config = dict(
    model='image classifier',
    dataset='photos of plants, animals and fungi (iNaturalist)',
    train_examples=155796,
    image_size=24,
    crop_scale_min=0.5,
    horizontal_flip=True,
    targets=['class', 'order', 'family', 'species'],
    num_classes=[15, 67, 181, 646],
    arch='xception',
    norm='batchnorm',
    hidden_act='relu',
    channel_attention='se',
    depths=[2, 3, 4, 2],
    kernel_size=3,
    stem='deep',
    widths=[160, 320, 640, 1280],
    mixing='mixup',
    loss='cross_entropy',
    head_dropout=0.2,
    init='torch_default',
    residual_init='none',
    optimizer='adamw',
    learning_rate=0.0016,
    beta1=0.85,
    beta2=0.98,
    eps=1e-10,
    cautious_weight_decay=True,
    max_steps=12400,
    batch_size=256,
    epochs=20.4,
    lr_schedule='cosine',
    final_lr_fraction=0.05,
    warmup_steps=620,
    weight_decay=0.0,
)
Rows from block 5, named by matrix and row number. Each number is 500 + 50 x the weight over its row's rms, rounded and kept within 0 to 999. All counts start at 0. Numbers have three digits each. After the name is the row's rms in percent of the matrix's.
# short0: shortcut pointwise conv, stride 2 (model.blocks.5.short.0.weight, 640x320x1x1), inputs 144-179
short0.112 100:442371510558455594492526532558474503479456517452533514478579506440482462540522511403467565495570489532503485
short0.113 100:616532526418489536452454437525524481506589486545502497478495470431491517566525590464546564441484536448490560
short0.114 101:485514426441408545500446453528528465457468475389462508486520536484449470462529504531398521528502423484451513
short0.115 099:570443488490461464496477493450607532487517509477501578489559528512406472571468487478562459472602441525575565
short0.116 101:500423467528459533417484519386535507590431534540550554505543472499547424617511457405470559498504542460536505
short0.117 100:534542489441471456554489417460528493600450693555498522502444475493604498552448479478560484483456477454609567
short0.118 100:491388568573479505430452486501525469462444448542511500520512537581470466561460497432437523514467419444420507
short0.119 098:615479562423479460476497437570555494553441516567455552455478436415427521493496451468623515494578509513600586
short0.120 097:578439566554444393551504585477528550583525469517460444531521540520543496487464427496500464468441482412520527
short0.121 100:450531538568429444553516534565399576482566492474516518606495413589555468466461511558513463519384506464422550
short0.122 101:365451563473513505489503479516473430375465517521489407414471454517415440455536443437407451436444458418478487
short0.123 103:507498410517482522515434447474491448454454517546437472480447519463501578490528481438508545388566418496547531
short0.124 101:534555547614534460518534488576449471475558468531527451564453506481557481474549656503625531453507570567503579
short0.125 098:570524509540533436481608457515434519607584509495579558531473359520474481498393536453550501474570521572490535
short0.126 100:523559561490478539461544483501487516571542557513511503457412438572516491539496513465483475504454528479435526
short0.127 099:443608587494515459439573428582481429470538496499546458540508508545579458502492565512546523549438520538392551
short0.128 101:504460483511490478486522451517522504470469511449475468408526611472586445511517445497396583530440458433480480
short0.129 098:484502516481522409554429469671474503461520496469530548511427443514509494507529569577478537512420516551515483
short0.130 100:439509540515420483530459523541525477402529505454540499513543500530503460493449408470396467539456455432570567
short0.131 105:334447490473461540584433481445456423340547450530419465503452508508498521468456547513492533400464448500457474
short0.132 100:461567479541423528620487477461540486548503561504512538435513510499525474522497408443437453502450445488515527
short0.133 099:475454495486519436501463550603482501494485475510425491463514584529508405449468566473507528474405391531468573
short0.134 100:539340549525469444505526547493455512510519385489516415484521491555506545520434453365505552473455459471442480
short0.135 101:423478492440531444559418563506474453442467531464544513553496465410544438469542486501510459475491488514563449
short0.136 100:539517613563584481517490535625533516530502498372480487546512583492507432514580472516472570526511508461506574
short0.137 100:419558481404419514549449502430584524426425475428512509421532553514503458501502457478421543505415453450393442
short0.138 099:651479537521495475472530545518502471590475455406471564390529462533457474550441446454514495486503501578525565
short0.139 102:522585605502539479464455518553524440497469481478554498439429520572523489467502421519476543523468559457613635
short0.140 100:490467500519500488531436517594533488473520514544510429467568564525529552464515436470506528578443471407431503
short0.141 100:515411604531444465506532483523418478410482474533545438527512505537448568516523444503530541481435481426396519
short0.142 101:411435531540536562508493490510532567417499496449456552515496436493419394466539566556467564533472513350404513
short0.143 101:491459461568537479568512515446571504428547509506482537518490440451532455392521516451498590453330495480418461
short0.144 100:454558428477592486501505479537612537435543567559531549404606411516409432481530516613578482523490489552640523
short0.145 100:523566532464428475493459476518388436473462468394462554512479473497512397506549506467444433550480566564552482
short0.146 100:433443510491552445522453528522535605459523537514524493490384462525486421458443496416487476442486497505535523
short0.147 101:503454535497487484463505443514492471531565500443597495491487506522405426499530497382512498543443564431507442
short0.148 099:496522463435467500541453502494503555473518485439480521510436498445496559463526504535528450452671451550508573
short0.149 100:492570557469457504517588527538494557516459486503474537543565474470601596528514524518514506459500483486493533
short0.150 100:504514467485510547538532613461563474418558562507589543519567503543508532442472417487408560563377503396444507
short0.151 099:476463518476460420529479556514487622488521486454459471523527462543398474529447443490455443441499455454511433
short0.152 101:449543399439505499457446460480519477515460551484465495499571532432521448476513527526443506444525509384475506
short0.153 102:529502494510580489497550498503611443563541560487531524470447358532439494582520546573451466553405557574584443
short0.154 102:444515510511468511537493541489495467436491484399496424491505532484486498452549568573363492482377540481474501
short0.155 099:429537530515562524468512559497552517504468548582496584453467546578511487491505499481526465515424505440379488
short0.156 099:548486446458550461554549513453524598516553490499488497486523496504482554482425582516530471449542479368515543
short0.157 102:472483525543441475517549463500478587458551503530564430487453581417459481460408389447448577501546473414530589
short0.158 099:570548435428532466488534478496473436502489544564428533506481537494541540435491501515510504534513447530515579
short0.159 099:508521459572494567515468498418472479523519563473445492550485509451587435555485517536520460464543478569502514
short0.160 098:471519414452594544479524467471566491535503569571439538528544477438486503418470530571534557531599480479492582
short0.161 099:454564553485507507587466561527503517481485562482441548514505458522445432462524417581500473548433437472553471
short0.162 099:448535460527518460560504514494514463481460549569545511513523462578387511430516475544515476508505564490566577
short0.163 100:473457499488543494474449522516524426561530507438476522582549420481496464548558432523458489586495582580506480
short0.164 100:551570468478473543422470567535522588465460479468541503406559506404382481469482509535441564526471404388534534
short0.165 098:585537470453546492497554474495509484525634556515471539514514537526454608536472514450541527560506480508461509
short0.166 101:456482518513435503541554528588475485468437484530432428544460509495513504468490459515530435523475550546440542
short0.167 100:529526522488471423506480480499393457530433552453552477452422492533455472548527541515493543451570534497571514
short0.168 100:609433538487437400526598456485447436529524536467493479588454492490479530523479413586476558480497495450670525
short0.169 099:507549532526525501497488561568536429577478508438486439468521475604466584538514494463442573541494520471457452
short0.170 101:464486443428379584489462442461502450468542535608499568507498550465506456441466516495470423490477404406508628
short0.171 100:538404536474451539505524534456468442478461521498463483538584409436511519577562499531476546509450546464469484
short0.172 101:481547419511464516508497625482502503469491470431538525499543593455508516442558544516443585573546560522456491
short0.173 099:452532518472510527510394508534461481560478553415493499481437515544561389607501455523519442500477549524443512
short0.174 101:516477488437425540574475546418494502418557459420413532531506472512543524457481477512507539471513425454510533
short0.175 098:441459528480510470457491652471589459566519463525459520473533587579548552541510411542494473508413504456436522
short0.176 102:473539512522387500481476489437424553534498526498438418537450461455521396578497454502507436504461498550500413
short0.177 101:520507490551478547432489586484499606508590453439568543504525380477476443502570488478464497459476559504563505
short0.178 100:508489518433504428488450534556513558531538527417451501532523570517477453490476520516489491499492419427536435
short0.179 099:540519471506523497483567461395566588536504534490527544464508441494539458660475469507537434533517562518540539
short0.180 103:539467540513504544459455612480442536518491511425527532480566370523524437534472561414516494540496472482538466
short0.181 098:547479423484449566509526379478535443577491547472414499478544586403559514522556562462519553443524518493546483
short0.182 097:509543515533474507568468425574474472501482525463392451459424503692496541506487524486472500506497484491506567
short0.183 101:433387508517640452518505557528509455474419515522526455486613499493474538537495472465471492496516569485483447
short0.184 101:529550558551497377559485503603544551507475480448493525511542571499490478463545528552437543505488473490563507
short0.185 097:593479516526407511463542514518591494577582438458381524528533491472601419560528579380500564484402465457480504
short0.186 097:452538488505484482478500569557480522521455480426473474602471577523518453523485512550593511492447520502435522
short0.187 099:567412492553566436457502535430520443548482498481464579442434459559503486519436460508471422489513459484446415
short0.188 099:421615443554425443564452431493550511499499498561462513480452481485521601463479501548479494526521382497495481
short0.189 102:509471539469483457473496450575552499488438532444507436510456490474550461446550505487468486493464549469500500
short0.190 100:551508607500565477478527508564488493549497431454501434518504494583412494485513559495504533432423594523490454
short0.191 099:482477506492525516436522514431499518530533481494478543512414377570420536531490470477473539507492576497518446
short0.192 100:459450462556461458511517545451559502500507537519566537499500373526483397494532470481547469506541500480451499
short0.193 102:570555577576495490488500495559567539489511438424550499590438541487550510460469489547496568496496614515492647
short0.194 099:497471408467485487437454487525595461519485566499454542437464514483499356548510567480448518547539491505473447
short0.195 100:541415470428420390439462416479528474494485531559463581474450492484467489525446521484493495524525483548568507
short0.196 099:482451546484508466573452486472522445448441547531519583474509480461437535481496564486522483472517530487481507
short0.197 102:495558566509483492610514531514520576534508493580600512499507460529568583469437533494525514527473474448443615
short0.198 100:606523527438505481530506530529497499586477484390507503462508507552481457506440508504508556489464515491510564
short0.199 101:509519527512550473501566389519556406543531577537548478479539495387475464488555550503509469546474531494491513
short0.200 102:435452476562489444519478511501397489461485496524536486537482543435562522420501544473448562446453499467437417
short0.201 101:566503518521495479539452576482531521404469448444526429533503558510486418439517471393593459471524509461555530
short0.202 099:589492500533514511512517527543483425502445486481524492539511507519476435485522434545455548508362550507474475
short0.203 101:479453452549490450499542528483439438484497602525518511462545518493493476560532531450508508390470550505489554
short0.204 099:497491477560503553509444516457482501470530521477540444515525446602464555498507519511567466511499661577476511
short0.205 101:477459427535568431486517551485533569442514546509561485452485480588461548515413498518461443436455457465535566
short0.206 100:491552598494528532410480449545589507482518508467546506521392406501466541496584519536417576497490597452493472
short0.207 097:489508540553521468440480535657615576466476484479466479506410546476540396502512527557502540451486581506493529
short0.208 099:580550490515392587451452520394478447568497478466468492401393450503479484619431476428494505485443577497479490
short0.209 099:503479510458476591502489510542501600473522525527459567465556398461372600486539530544505543469470473569444496
short0.210 098:466402493591416463572481490509554538472508491542540521485490546536425467493476553547469534407578478442508569
short0.211 101:468466528443520422500425517520461528563483504498493426512516516526480500532493466499505500443536554528537641
short0.212 100:541533455567564491484530554483469490538486456447539451521537469523489535491523479486533486498406606514539501
short0.213 098:423491439451531582523501630394462548425484565539509504440489391532395594495499522539532486437557509415451537
short0.214 101:495448531545529427494514532601480540497442491430526446513530547468506462405561551530481612484322502413495449
short0.215 101:463505517588498410505456434548390450526470530490571459531467572492484496500492528510509516417563529539408488
short0.216 103:506411502477455570554412576503483456473494424399399478559534479555512487513548454472556527467422429489452429
short0.217 102:518557520581562571509481554502498509522485474554560647576443430480445569457455555607476495530494571457475567
short0.218 099:492611500538508449445539550560474491510465562555490390513486519543445495454540488497645406433529504524565559
short0.219 101:570471478472512442554545459518550457591437531531512509486485556441534448479533622489455529550484529474490488
short0.220 100:540466388497449519481567512436524503545470479465434536471506546525471417502453448504464409507556395534488511
short0.221 100:602581523568543531530598438535513551559566466539523427509553501560493584500549432539550582504403554449500560
short0.222 102:452482500448543479450528563477544517497516473539499494510504473503427622500502510513504482527597461438453517
short0.223 099:545429506489471464535588550414469499513499514461488534498475434521476538600462532533519470394560517511534508
short0.224 101:492363623571512501504577488547566473477457562514561436518569401601456450553547508457566521512485526517535512
short0.225 101:414550458569499482548423451458512486437419497544580499499515497444562531495519574482578393466553524497466563
short0.226 098:598550550493546450421582496474510505608563566531548580506472396557474491495433520423555423486538552483532605
short0.227 100:559516478470503447450489575487480445551446509391528588476459480499506446584438403476579480453599510585565478
short0.228 099:493557514523502409522423513561515463491544517516443452520414515589554470503507501515598394556525513573454607
short0.229 098:473486489474576548556524421496459527528533579556522579573594425485441401520557524564556397546482449455528515
short0.230 099:535442465432491515556492452513478597546557484552463518525478504506491479510444368580459440525536436476605539
short0.231 101:508408541485500515446482646451493433542477478452485544524523530499469404526506444561436503500523494429506386
short0.232 101:561508429495543459439522459494500447601494545591496515518457531468448461515484486484560447447574549505522599
short0.233 100:458486598482401550569447495466504493479504489505457502500539440500515499492506469550410492476351472476519457
short0.234 102:409484529497492618476452530484543517534500477444469517502533526553504395557548449516471464561457519500459493
short0.235 100:410476478492469508445514506383521417559535496455520578448471465478467443499494403463497407525491525563497511
short0.236 100:385472472522647400606415469429569551474477557501508510485525460538395434464467494545466479504433535453452506
short0.237 099:516609558521503511451557546541483544528487493439480469468443466700505477538505501493473496500493473604539499
short0.238 100:502596540454456544409426424503489491485444443451448559582447607469523517474502500421448527484572472493443479
short0.239 100:468616437569496476524494491535444470444498503484512568526498479543426500475511505544555474473583513486550550
short0.240 098:595530500470403455502510517424482538537497517391481576493469419456552473545503502496512400480610431609537455
short0.241 099:454506508509580481507572495438480418604563548541498482579535496580498497553457538422586479491441552539527554
short0.242 099:446449544552553499494517507514463489480386469484481602465436443585486518502451520475509382444485543477429486
short0.243 098:497536416428419521553506463476415481432424361395503428451508577504422493453534447501499498472474475516541487
short0.244 099:610516476566440418499568510527554508583534475393451531546542525546502548507499553438569526515513512557529536
short0.245 099:472525404504494537423523450539503550397427493571455450479552552513511527420563516516397577538447395393515555
short0.246 099:520537569478656472539547494479463477601473534492497479457619453578467500574514547553596417522491483531551496
short0.247 101:421432488433545625488499454515586581553511556523421571520545500551523555476504429458554535436455488462470492
short0.248 098:523477565549527556508474492468515469520549523452482562485457444521488519504563505429552511467512595495477451
short0.249 100:471504540493585555470501466533474581460469517531461471451558531501491496524508500557508548454444518499556515
short0.250 101:499538500586577556508581521456443452508477357515482494481482559510498437481542385535400491487433526564426509
short0.251 096:541496532519539492462511499469520484525508470492501547494447494545494518515522442479585502544563549666538530
short0.252 101:408539560501509568612404454556519461438507454524515420488433478505427450392559486577428536537330541444463489
short0.253 104:448601492485406459489503441545481512357477455525548498531527541421525564472468559512408476496504483487541507
short0.254 101:459626511467496590389453534515390514402543476488444502478421553549495539462569502534394557523460528497579556
short0.255 097:548513495468434444472518521454561506541516465415411527523629463502606521529472453474523507513534410512503484
short0.256 101:531409410469457513526493480414625516502497548537448452486518482464499494536431534500482531496472510497478410
short0.257 101:579456523565590475506556468522597445641462580493514416544524416542492514527469537567564453504487603554474552
short0.258 099:452537446554572518488467459471540522530464553458436418489532440546569498564566499480502494519419495500539513
short0.259 100:475443501520482449388510584486466463477512420502443464487492560607539527433455427422472460476423462502411534
short0.260 099:440444489621515552576481479612540530443611445508517515536529465501442485506568516511507535421493575543475475
short0.261 100:459473542470477462489445435541410414490496504442493430472510523512508517475485467510546461500425476530560535
short0.262 098:502563517507386511534535554495372518459516511429488530530540492502519496472535538550529472511518484502534463
short0.263 101:488440508581546361497507483522506501463512511599515511482472435547391507547481478428541481487537475456476516
short0.264 098:538500462472516514537509591521427503477527483422495608464574495582476512594514467522456530577511509506549559
short0.265 098:496472552445477592536461590560571550395493442516469507477499583532494495472527484537435629580394488441482481
short0.266 100:478474484477495469477455474539404579491439499497599422582495477490427356579562478555547392520538566537565487
short0.267 098:472597490498489570522556470517561501550516485471498537552588490516484515498532409565552592541421487507510446
short0.268 100:483462441474512494579571462567543480401508506531475399535563537557390495458495550506480497493556478457508501
short0.269 100:555407596542452427465587513548464504569452512531532491614517466495467484552518516458485510436472499421484502
short0.270 102:460533454541504569558469504466562489518471468444458578496462413567487502515449442494490460519510463568471489
short0.271 097:513532457439499467449401468570514494443420483507419501508456595506535487440476476413460468503544495554526496
short0.272 098:469496507531513501451578633456473424494447411520576478515393400548481563518463481511531533505482431503446543
short0.273 101:464477438570489494550482547475474467423449544560539464463522469482476424476593527549452516486590550481475564
short0.274 101:531415484414425537548536477490533525516568463470439561466559506496463533445508482568530482491368398412547413
short0.275 098:400629472479518596487452546478513505531487540446499499548602408514533428538680403525481461608466454523469497
short0.276 100:466547497568538358530472485495479449435451529568551500520486491395554443465529545537553427450466589530499533
short0.277 101:481464531448476525561386422508587523551486494561489550534438448533533450540417381406499517529523463441515483
short0.278 100:555517564492521564503494565468507459490544472517564550453529469516462388505540395454444465527450564428451610
short0.279 100:494553625575461474525605399507539439448493505446513536556505466549486441508516481470495521517455532457519518
short0.280 098:447485464509458563436503566487440468479484461499565441503590476540404435519550459546419571499431486457507482
short0.281 102:428428394568536497522484481487536474460436541487485499454535497456577471491568464433460479488473448518507409
short0.282 100:468542470448575586527486527434540559534613490435458608462457465563420533530491481472560474481576477519486581
short0.283 102:489490551511466546575417569520533523525473483454521491507461442511490516564503511484370505497502516517464486
short0.284 102:517480569516494484524585537587432470504406434403523460551513496548506405543502503560568494510506567601413511
short0.285 100:429537577427483493601466549491518456503483562488433579452389495499549532503467494506569499472482412501467557
short0.286 097:477555462527556478540530492513548531542385567474517491515569494514393435534535454457509467527562528522535472
short0.287 102:434501549483489536457531569599448524517500468460584434508574539471514440489561407372406569574486438485472451
short0.288 101:465433566533486501503521474464533524513445496484499506473559421444464417545498385473462464507566487504525607
short0.289 100:513559489451442512347600505580481527562489545506511584595415432466453441498455565653434518488462534531472540
short0.290 099:516512449530484485393531622574454471485406507487623563453520499509465417475527489505494612502535474425482496
short0.291 100:421436403488495526551429477452445522439499523598460402508458493554459519491509461433512532524528562524471551
short0.292 098:555582507534458526497535543598511518510493503507479543486615605453505448430557443467389559542439442494515446
short0.293 098:606505533509441400583511469585507508580494544374488444523522526525468441529525511510436510530541507495485490
short0.294 099:534542534454550558570511539491477431547463488499502498583476480564472511455553517577403434526483523441464493
short0.295 100:502443532471456444539493554554524438463484482473496444498514472465490363441519454567491477486361441437429493
short0.296 100:532471465491465493453508448531467390502531448478526480473542545482507422528548449419455564480452523586492483
short0.297 101:436522495515493450442507516501510484437514480440543429477566471440565415523475453451360466479398458496485414
short0.298 099:482566597552419590545465518539487595435517493462565499465492450498450509486572455502462531489455469455569583
short0.299 101:474531508457513490449521454560421559392508423451578426469441526569428483481494499539506536435385484423564491
short0.300 100:555512481454445455412482534510444459527490486497436549498535497476497407556477421493474482521532517561493477
short0.301 099:536501465488577422445445507579532511458471481633433576509440518477483544460482475515426494414531439571614526
short0.302 100:503597529554481594466515555497596533517540418470492582484567439465520513490582467477548524531445545531500536
short0.303 100:459404462576474556555522612476477503461532460484469561456486416547393545527472542546525499497506526568433453
short0.304 102:431505461490517504556519505431498529429500542523522528543554420508481461475485525502487447513456470414459507
short0.305 100:446557456576496443526524564505502474402462557501498446526558430522432443480497478527622403495526512482486499
short0.306 100:549510435512460589543467504487508582482458562466509458497558581512514496529482473461456579480502471491574483
short0.307 102:353558578504509551580428462534521515447556476437550439564469377540383474450503513563378496471360558402513450
short0.308 098:434542531579492494569467470599478620518535473465515514480566453502372466492463573607485400455411478470574457
short0.309 100:509406522491545467532502426379416534470538516548478511459440452454487521483449474532520468446540507555487544
short0.310 101:566467435588438517443515478421526501535532443426548615503466464526491520585434484411512500551562515661519504
short0.311 101:550550539492486474585500384470535609493590492523498603528442522462468562538497577486488476488555505431478537
short0.312 100:488462509520447479465460533555494502513419557462471579500443463459555578490424436426538508555642506484494543
short0.313 098:540515510525445446497492494495537585606537515471618525555487368518536476572524495455531488568529523510472547
short0.314 097:457572509521467486485594529599467520579491441479556517476534564499557514487504445490370586513466478447466521
short0.315 098:541514578522546465459531554539430517538404466498570510418500446599456454559480482504481517487564564513470530
short0.316 098:511427538540505422472512547566501456506486438474402502548477496640463581516453450547534562542537441547428504
short0.317 099:424533437474467365525433524590534497483411496452468418480534545535470499505508544499398522461525405449522587
short0.318 101:519448373522527505483535487394455511461497490505492578525474462501460451454500511476543481485583468560538554
short0.319 097:558483523523498412438521472432521507546551493467560606442509406503424537556418484433604491508609591533493602
short0.320 100:493416495597517458525570522491540559509399573482461481515529492465464439566534463510502534462513529451454525
short0.321 099:469485487514486463589488468598472613494613482519497460544452482521533498519500596514558478493488474556550473
short0.322 099:537516537539531530492581522502577577501549498486545554546517498448502609502573478438452478538463592465469512
short0.323 099:526573552534497535494512518478525507619474548433553526555471522527441435499564544554451473509453616539523400
short0.324 102:445406509548593528461453560509517396458443487426488579436479521506508411454535427464484521493472537520507495
short0.325 101:416532497499467491503462562438505494369490607473499489474576462567530512471514471524531495509401460380498499
short0.326 100:585627559509475519545545495567562598514488522405460509527518472457464502493521530478492559530492513541461505
short0.327 100:459459525516452494506512538543442500411524511417543429485504472517446384511546461446418520511409460458447481
short0.328 101:402480539538519415525451451478617479501545623584474526441437442542487502518522465449511383519524487543520600
short0.329 101:492579492452446422565523415526551559501467604542552477527495486418542450487550454566376464527499421463558463
short0.330 099:603560580481475484432489500533386521488488462431476480509527434546432437531517512486469499515466504454554498
short0.331 101:391461418519516484588483500410411495418458562535446455454496582546505460515503453502455460475476459534515563
short0.332 103:527534528498449477466474504562466479498436508455489498458439530444493519433504525408462522450483413515423517
short0.333 101:565523476457414460444471501548487529430530476553441564483502534502483529436420494471426628577422449415507558
short0.334 101:506549454532528494501561536485581479543550485411498516513529493576486368521496479554462484621407472427409460
short0.335 102:485504544542457515543435487454524453502471542573509518501481489589521534546489513593595430510459518495509528
short0.336 099:391505517457493521567430468562528477402505413492451435442443421574441564498417488542445486465363412429513407
short0.337 100:429551513427529499557483484460494547517452542589472463609520428493459475544536543666547460485498499463432543
short0.338 101:585437554451492411528423436570425529556427504501466411504478525536501510476454493550513443471493533521603550
short0.339 101:539618459480563460458490526541521453505465559574510585514512469416507548414567635511527543497519536393514497
short0.340 100:580474540504476480492505479495527533542461469546621525556415481541553446552470507493513480569560560384530463
short0.341 099:583499536530569379525457476577515471547471509441452482446523515645501519522488505509522514470477463464466521
short0.342 098:514537568560576461446545451476425443506501566612514504561493556418507528494532560473444504498491523484527576
short0.343 097:466569564550528490473466417505477517465451472541488550535436608498480510497494618465516458420597511535496529
short0.344 100:449416520501463410488479501505513413539488502478484472431456533498525524460426457486500533432521455542462520
short0.345 101:489508512514491452425505496563495540465578484545508563627452560476556503496529553512484484504548515493573556
short0.346 099:491503506465427544512521522469535564525575471365514566561389507525534454503406512499479461524580555507431505
short0.347 100:477497461549499535462417489544579541424485506560594525468568569462602527461494509496443532550513548474503554
short0.348 100:590465496497592430430486534527493426500536529485508496495484567535548524469475420461538485511577499572576591
short0.349 101:581479495477564426526417499525536530550542497424417480528466497504452409509467459447530454462523485499535449
short0.350 100:517492555555537577661573512451488470459497489494488485528512393523463479575598551549466479495374508486455526
short0.351 099:384548460444514461550482493519492519514436559536473466530520489497544551563481580458532386465514413591517531
short0.352 101:529511451513516482424499646493505484500423442461578552536514468426533459442516454510538567553559489483484473
short0.353 100:458442544502512387540584458529498490496420567570619505499510550482469490531555452486484560487511632460457551
short0.354 099:554403490514524440481563507475483480519468450406517512431542522513462417515399487515574493482489620546514469
short0.355 098:675470528508468469477571595545426557598597415432466569551485459576458507530468507469528443455519504551475438
short0.356 102:536509517582575524486599522582569459590565480483533419559607509458452422463545514477495538482419525459488568
short0.357 100:443549455469549496496515497456463567471462536514559580476484499580431501511518429577473481472432502459516588
short0.358 101:422489556465494493502414488484554484436500557493487433516503464539484492450585483525460437484284503505564540
short0.359 101:559486480607559414491549462518565549503507515574590472436488444552473490424549440495487413494432483467502560
short0.360 099:628500513508406536404497440529542486499540515501503528530374398604468510553525522447518452488530465623542534
short0.361 099:576523612425456491455494557591429540534491422408451528514478503556512499539428529476514428465450475513512527
short0.362 100:530454529459433447488471478532474493497472500507484475368440447504410578548433488466517443431492457489413430
short0.363 101:463430516593544460503538499533494368511513566456503437498393523498551520467465483460493537404473552498575628
short0.364 101:484461468482581424522470517575565532559510521434505494500505532523398513498525570562406505504549506478468547
short0.365 098:533533538487585512458517565514530443552477513494514595480557463519595504535497479503522536556562503556491453
short0.366 100:460478416565510541608549461452502477422547525568528539484453406411396528464563570547501513388479515553464505
short0.367 100:594500510579496357491494549503488505508544462482504421545467424573410557578516513522485387517520511477543475
short0.368 099:523523499545532519518455531497539572481458504490500551387505536503498536503542510593482551518467448377509554
short0.369 100:543556535536442513486464541539461529508495577435574515556468446534519523433477457598481521389438542400466533
short0.370 099:414466564534562564547556535556460502480444510461517476481614463589459467490588517579535543522409444509493487
short0.371 099:476525563536555495526599469469475493528484527591525538541351440551500533503480537497479494388511504497488531
short0.372 100:543439539516470465517460475487466471587483544489497554474457418589482478563410432503556469456550627574462597
short0.373 103:540647462517490417422466440525589498495523542441510516441515485502495395485512519506534460464516572489608524
short0.374 098:464588461397479570488505541501521541522501535447496520472530417441449524572465533472399480512519532584544455
short0.375 102:509535434378464458506429482493446533512555485537383434474462557508574518432416437537535455413503428519492575
short0.376 101:528514477508522590505527475461446484393436491528439471513483500513510435451578476605414495428429477430529469
short0.377 101:488606413503487453474461434524587486504504569567426531539454526467572598558458571493560522439555463535605587
short0.378 098:569441491480470467512491539483466548506473481527494614515527479446574575546447462475519460443616475551564482
short0.379 103:513508552509475411485510544509489532405428448498524398488465544462443488421539481488472487513383497493547446
short0.380 100:490441523460456484530590528546510467525451504473536523519474429544424343479531483497460545518394455392493485
short0.381 099:451548507491579529527506416454521496453540471477475470509451375529460477464551577618412457479342540434527516
short0.382 099:470488498528543464522549490503512510514512540511513490525532339540473500475513535596500470502434512409398491
short0.383 101:557539517516328485473518515480455511548512471421470513565423469552481427553513453477557435514489558563475517
short0.384 100:481493416505474669490476479371558603530553455456513590529494424544465453557451449447484574502568540542510488
short0.385 100:464518526512407467466569519516496547476476416481551441556478537524503459536496496539521485487546532556545578
short0.386 104:490491371475399480535510436480496466477470487523525474421571592393541544492506517460459498455487438401513501
short0.387 101:463453538595571626532590511473413567489515533466540530543532429426453455455602563591478517458484612518427466
short0.388 099:383452533533423472465489474603466444454448425467493513528484511471469486483463513452463509507383464559510432
short0.389 101:573442502474469503465504491490560546566490528454497432491499395550497455611489447534455542487453527386547507
short0.390 099:538523502518544440561530515498530525561455574513519536492541461609373567548502468572541470520578523554579527
short0.391 100:475474535453473466579547479445501544537515554582482526473478471452493560581501518479534462506493480482501468
short0.392 102:453466526516438530544502591497420543495471466453571453591469516501444434484564496550482475525470510449421465
short0.393 100:503460508583434506536503571503449454465533563491490551452452510493573412481472490421528507448560518638497474
short0.394 099:429384445515534478557457510415482485504513525534488477454594448538453471542418428468480482441485550484528504
short0.395 101:497455468579518466516570461493495445506521484563520477596461506530410531495511571505477501417503607552539552
short0.396 098:551469515463507429518572447484422538421411473489503518426461507443530510480486441490470443371634430512567504
short0.397 102:489546472497415544473461591576566534471483446463552539584498504495483477492534548609460418571470549519483531
short0.398 100:517455629445506565419496492515519516544452438423423575517476465500511482581556518492497509536525510493433488
short0.399 098:533619423520568515484552423516580451539576580564529487530536450454418484517564560432629539552528512554615547
short0.400 100:541516490533501392501465376479503459449451497533422473489518647357536533407532509501488527433567476555559557
short0.401 101:452451501522485461550582498478396513443487563511571531603484476436440407479556437521451473507546531445513574
short0.402 101:471534524428543593419566498555399532512466497520498469453530571563454462518551495520500546508527404515479382
short0.403 100:502454424465502433588484488469525577541506537448469550554499455467513481553526532498500524532561477491498483
short0.404 099:593449577479424503464481548506386435593440441472476516533547473502481429590447372391542437521546477563494411
short0.405 101:385498478461570538545437485525477507526482531549481496501460459574511557465486498578553460513521450526487490
short0.406 101:393435443532448491472459491394398452428474511474454427516539624414575492492528470516476490406545456494514505
short0.407 101:529581511523476549507565580486504509437538456471492524540465541411509441524548517529441502477471387512533501
short0.408 102:475482417497516435518466529532496468489490558504438456548480445484520520440524482501550524484512468545477471
short0.409 099:654445465505492470441550591513541533524464473469542612454521498499486490475511511430521509477484529521554487
short0.410 100:501506430550546575502595503568523569429448513547520519499532534487480488433476561582442541432476511520539513
short0.411 100:391534518523466514619504575540561449464500495529496486508480388559396502477517522543465474564405483448397539
short0.412 099:517508450531541488545600462427534540498533573528429556471527508478495571606435459524508504422552517521542519
short0.413 101:549518478492447528583491442498484502472470471520464474498505404447445513488558504521533562511400445419406471
short0.414 100:524520521352415483502416462569534411489400498587435529461519573474554577458457442552464525491506415497434440
short0.415 101:466536557567482461582460497533560518481496574505481540498485433606537540528472490482538571479454480524511532
short0.416 099:491505543526444527445486494568463513490633488509488516542492506478511352477520511450490506496491519575542526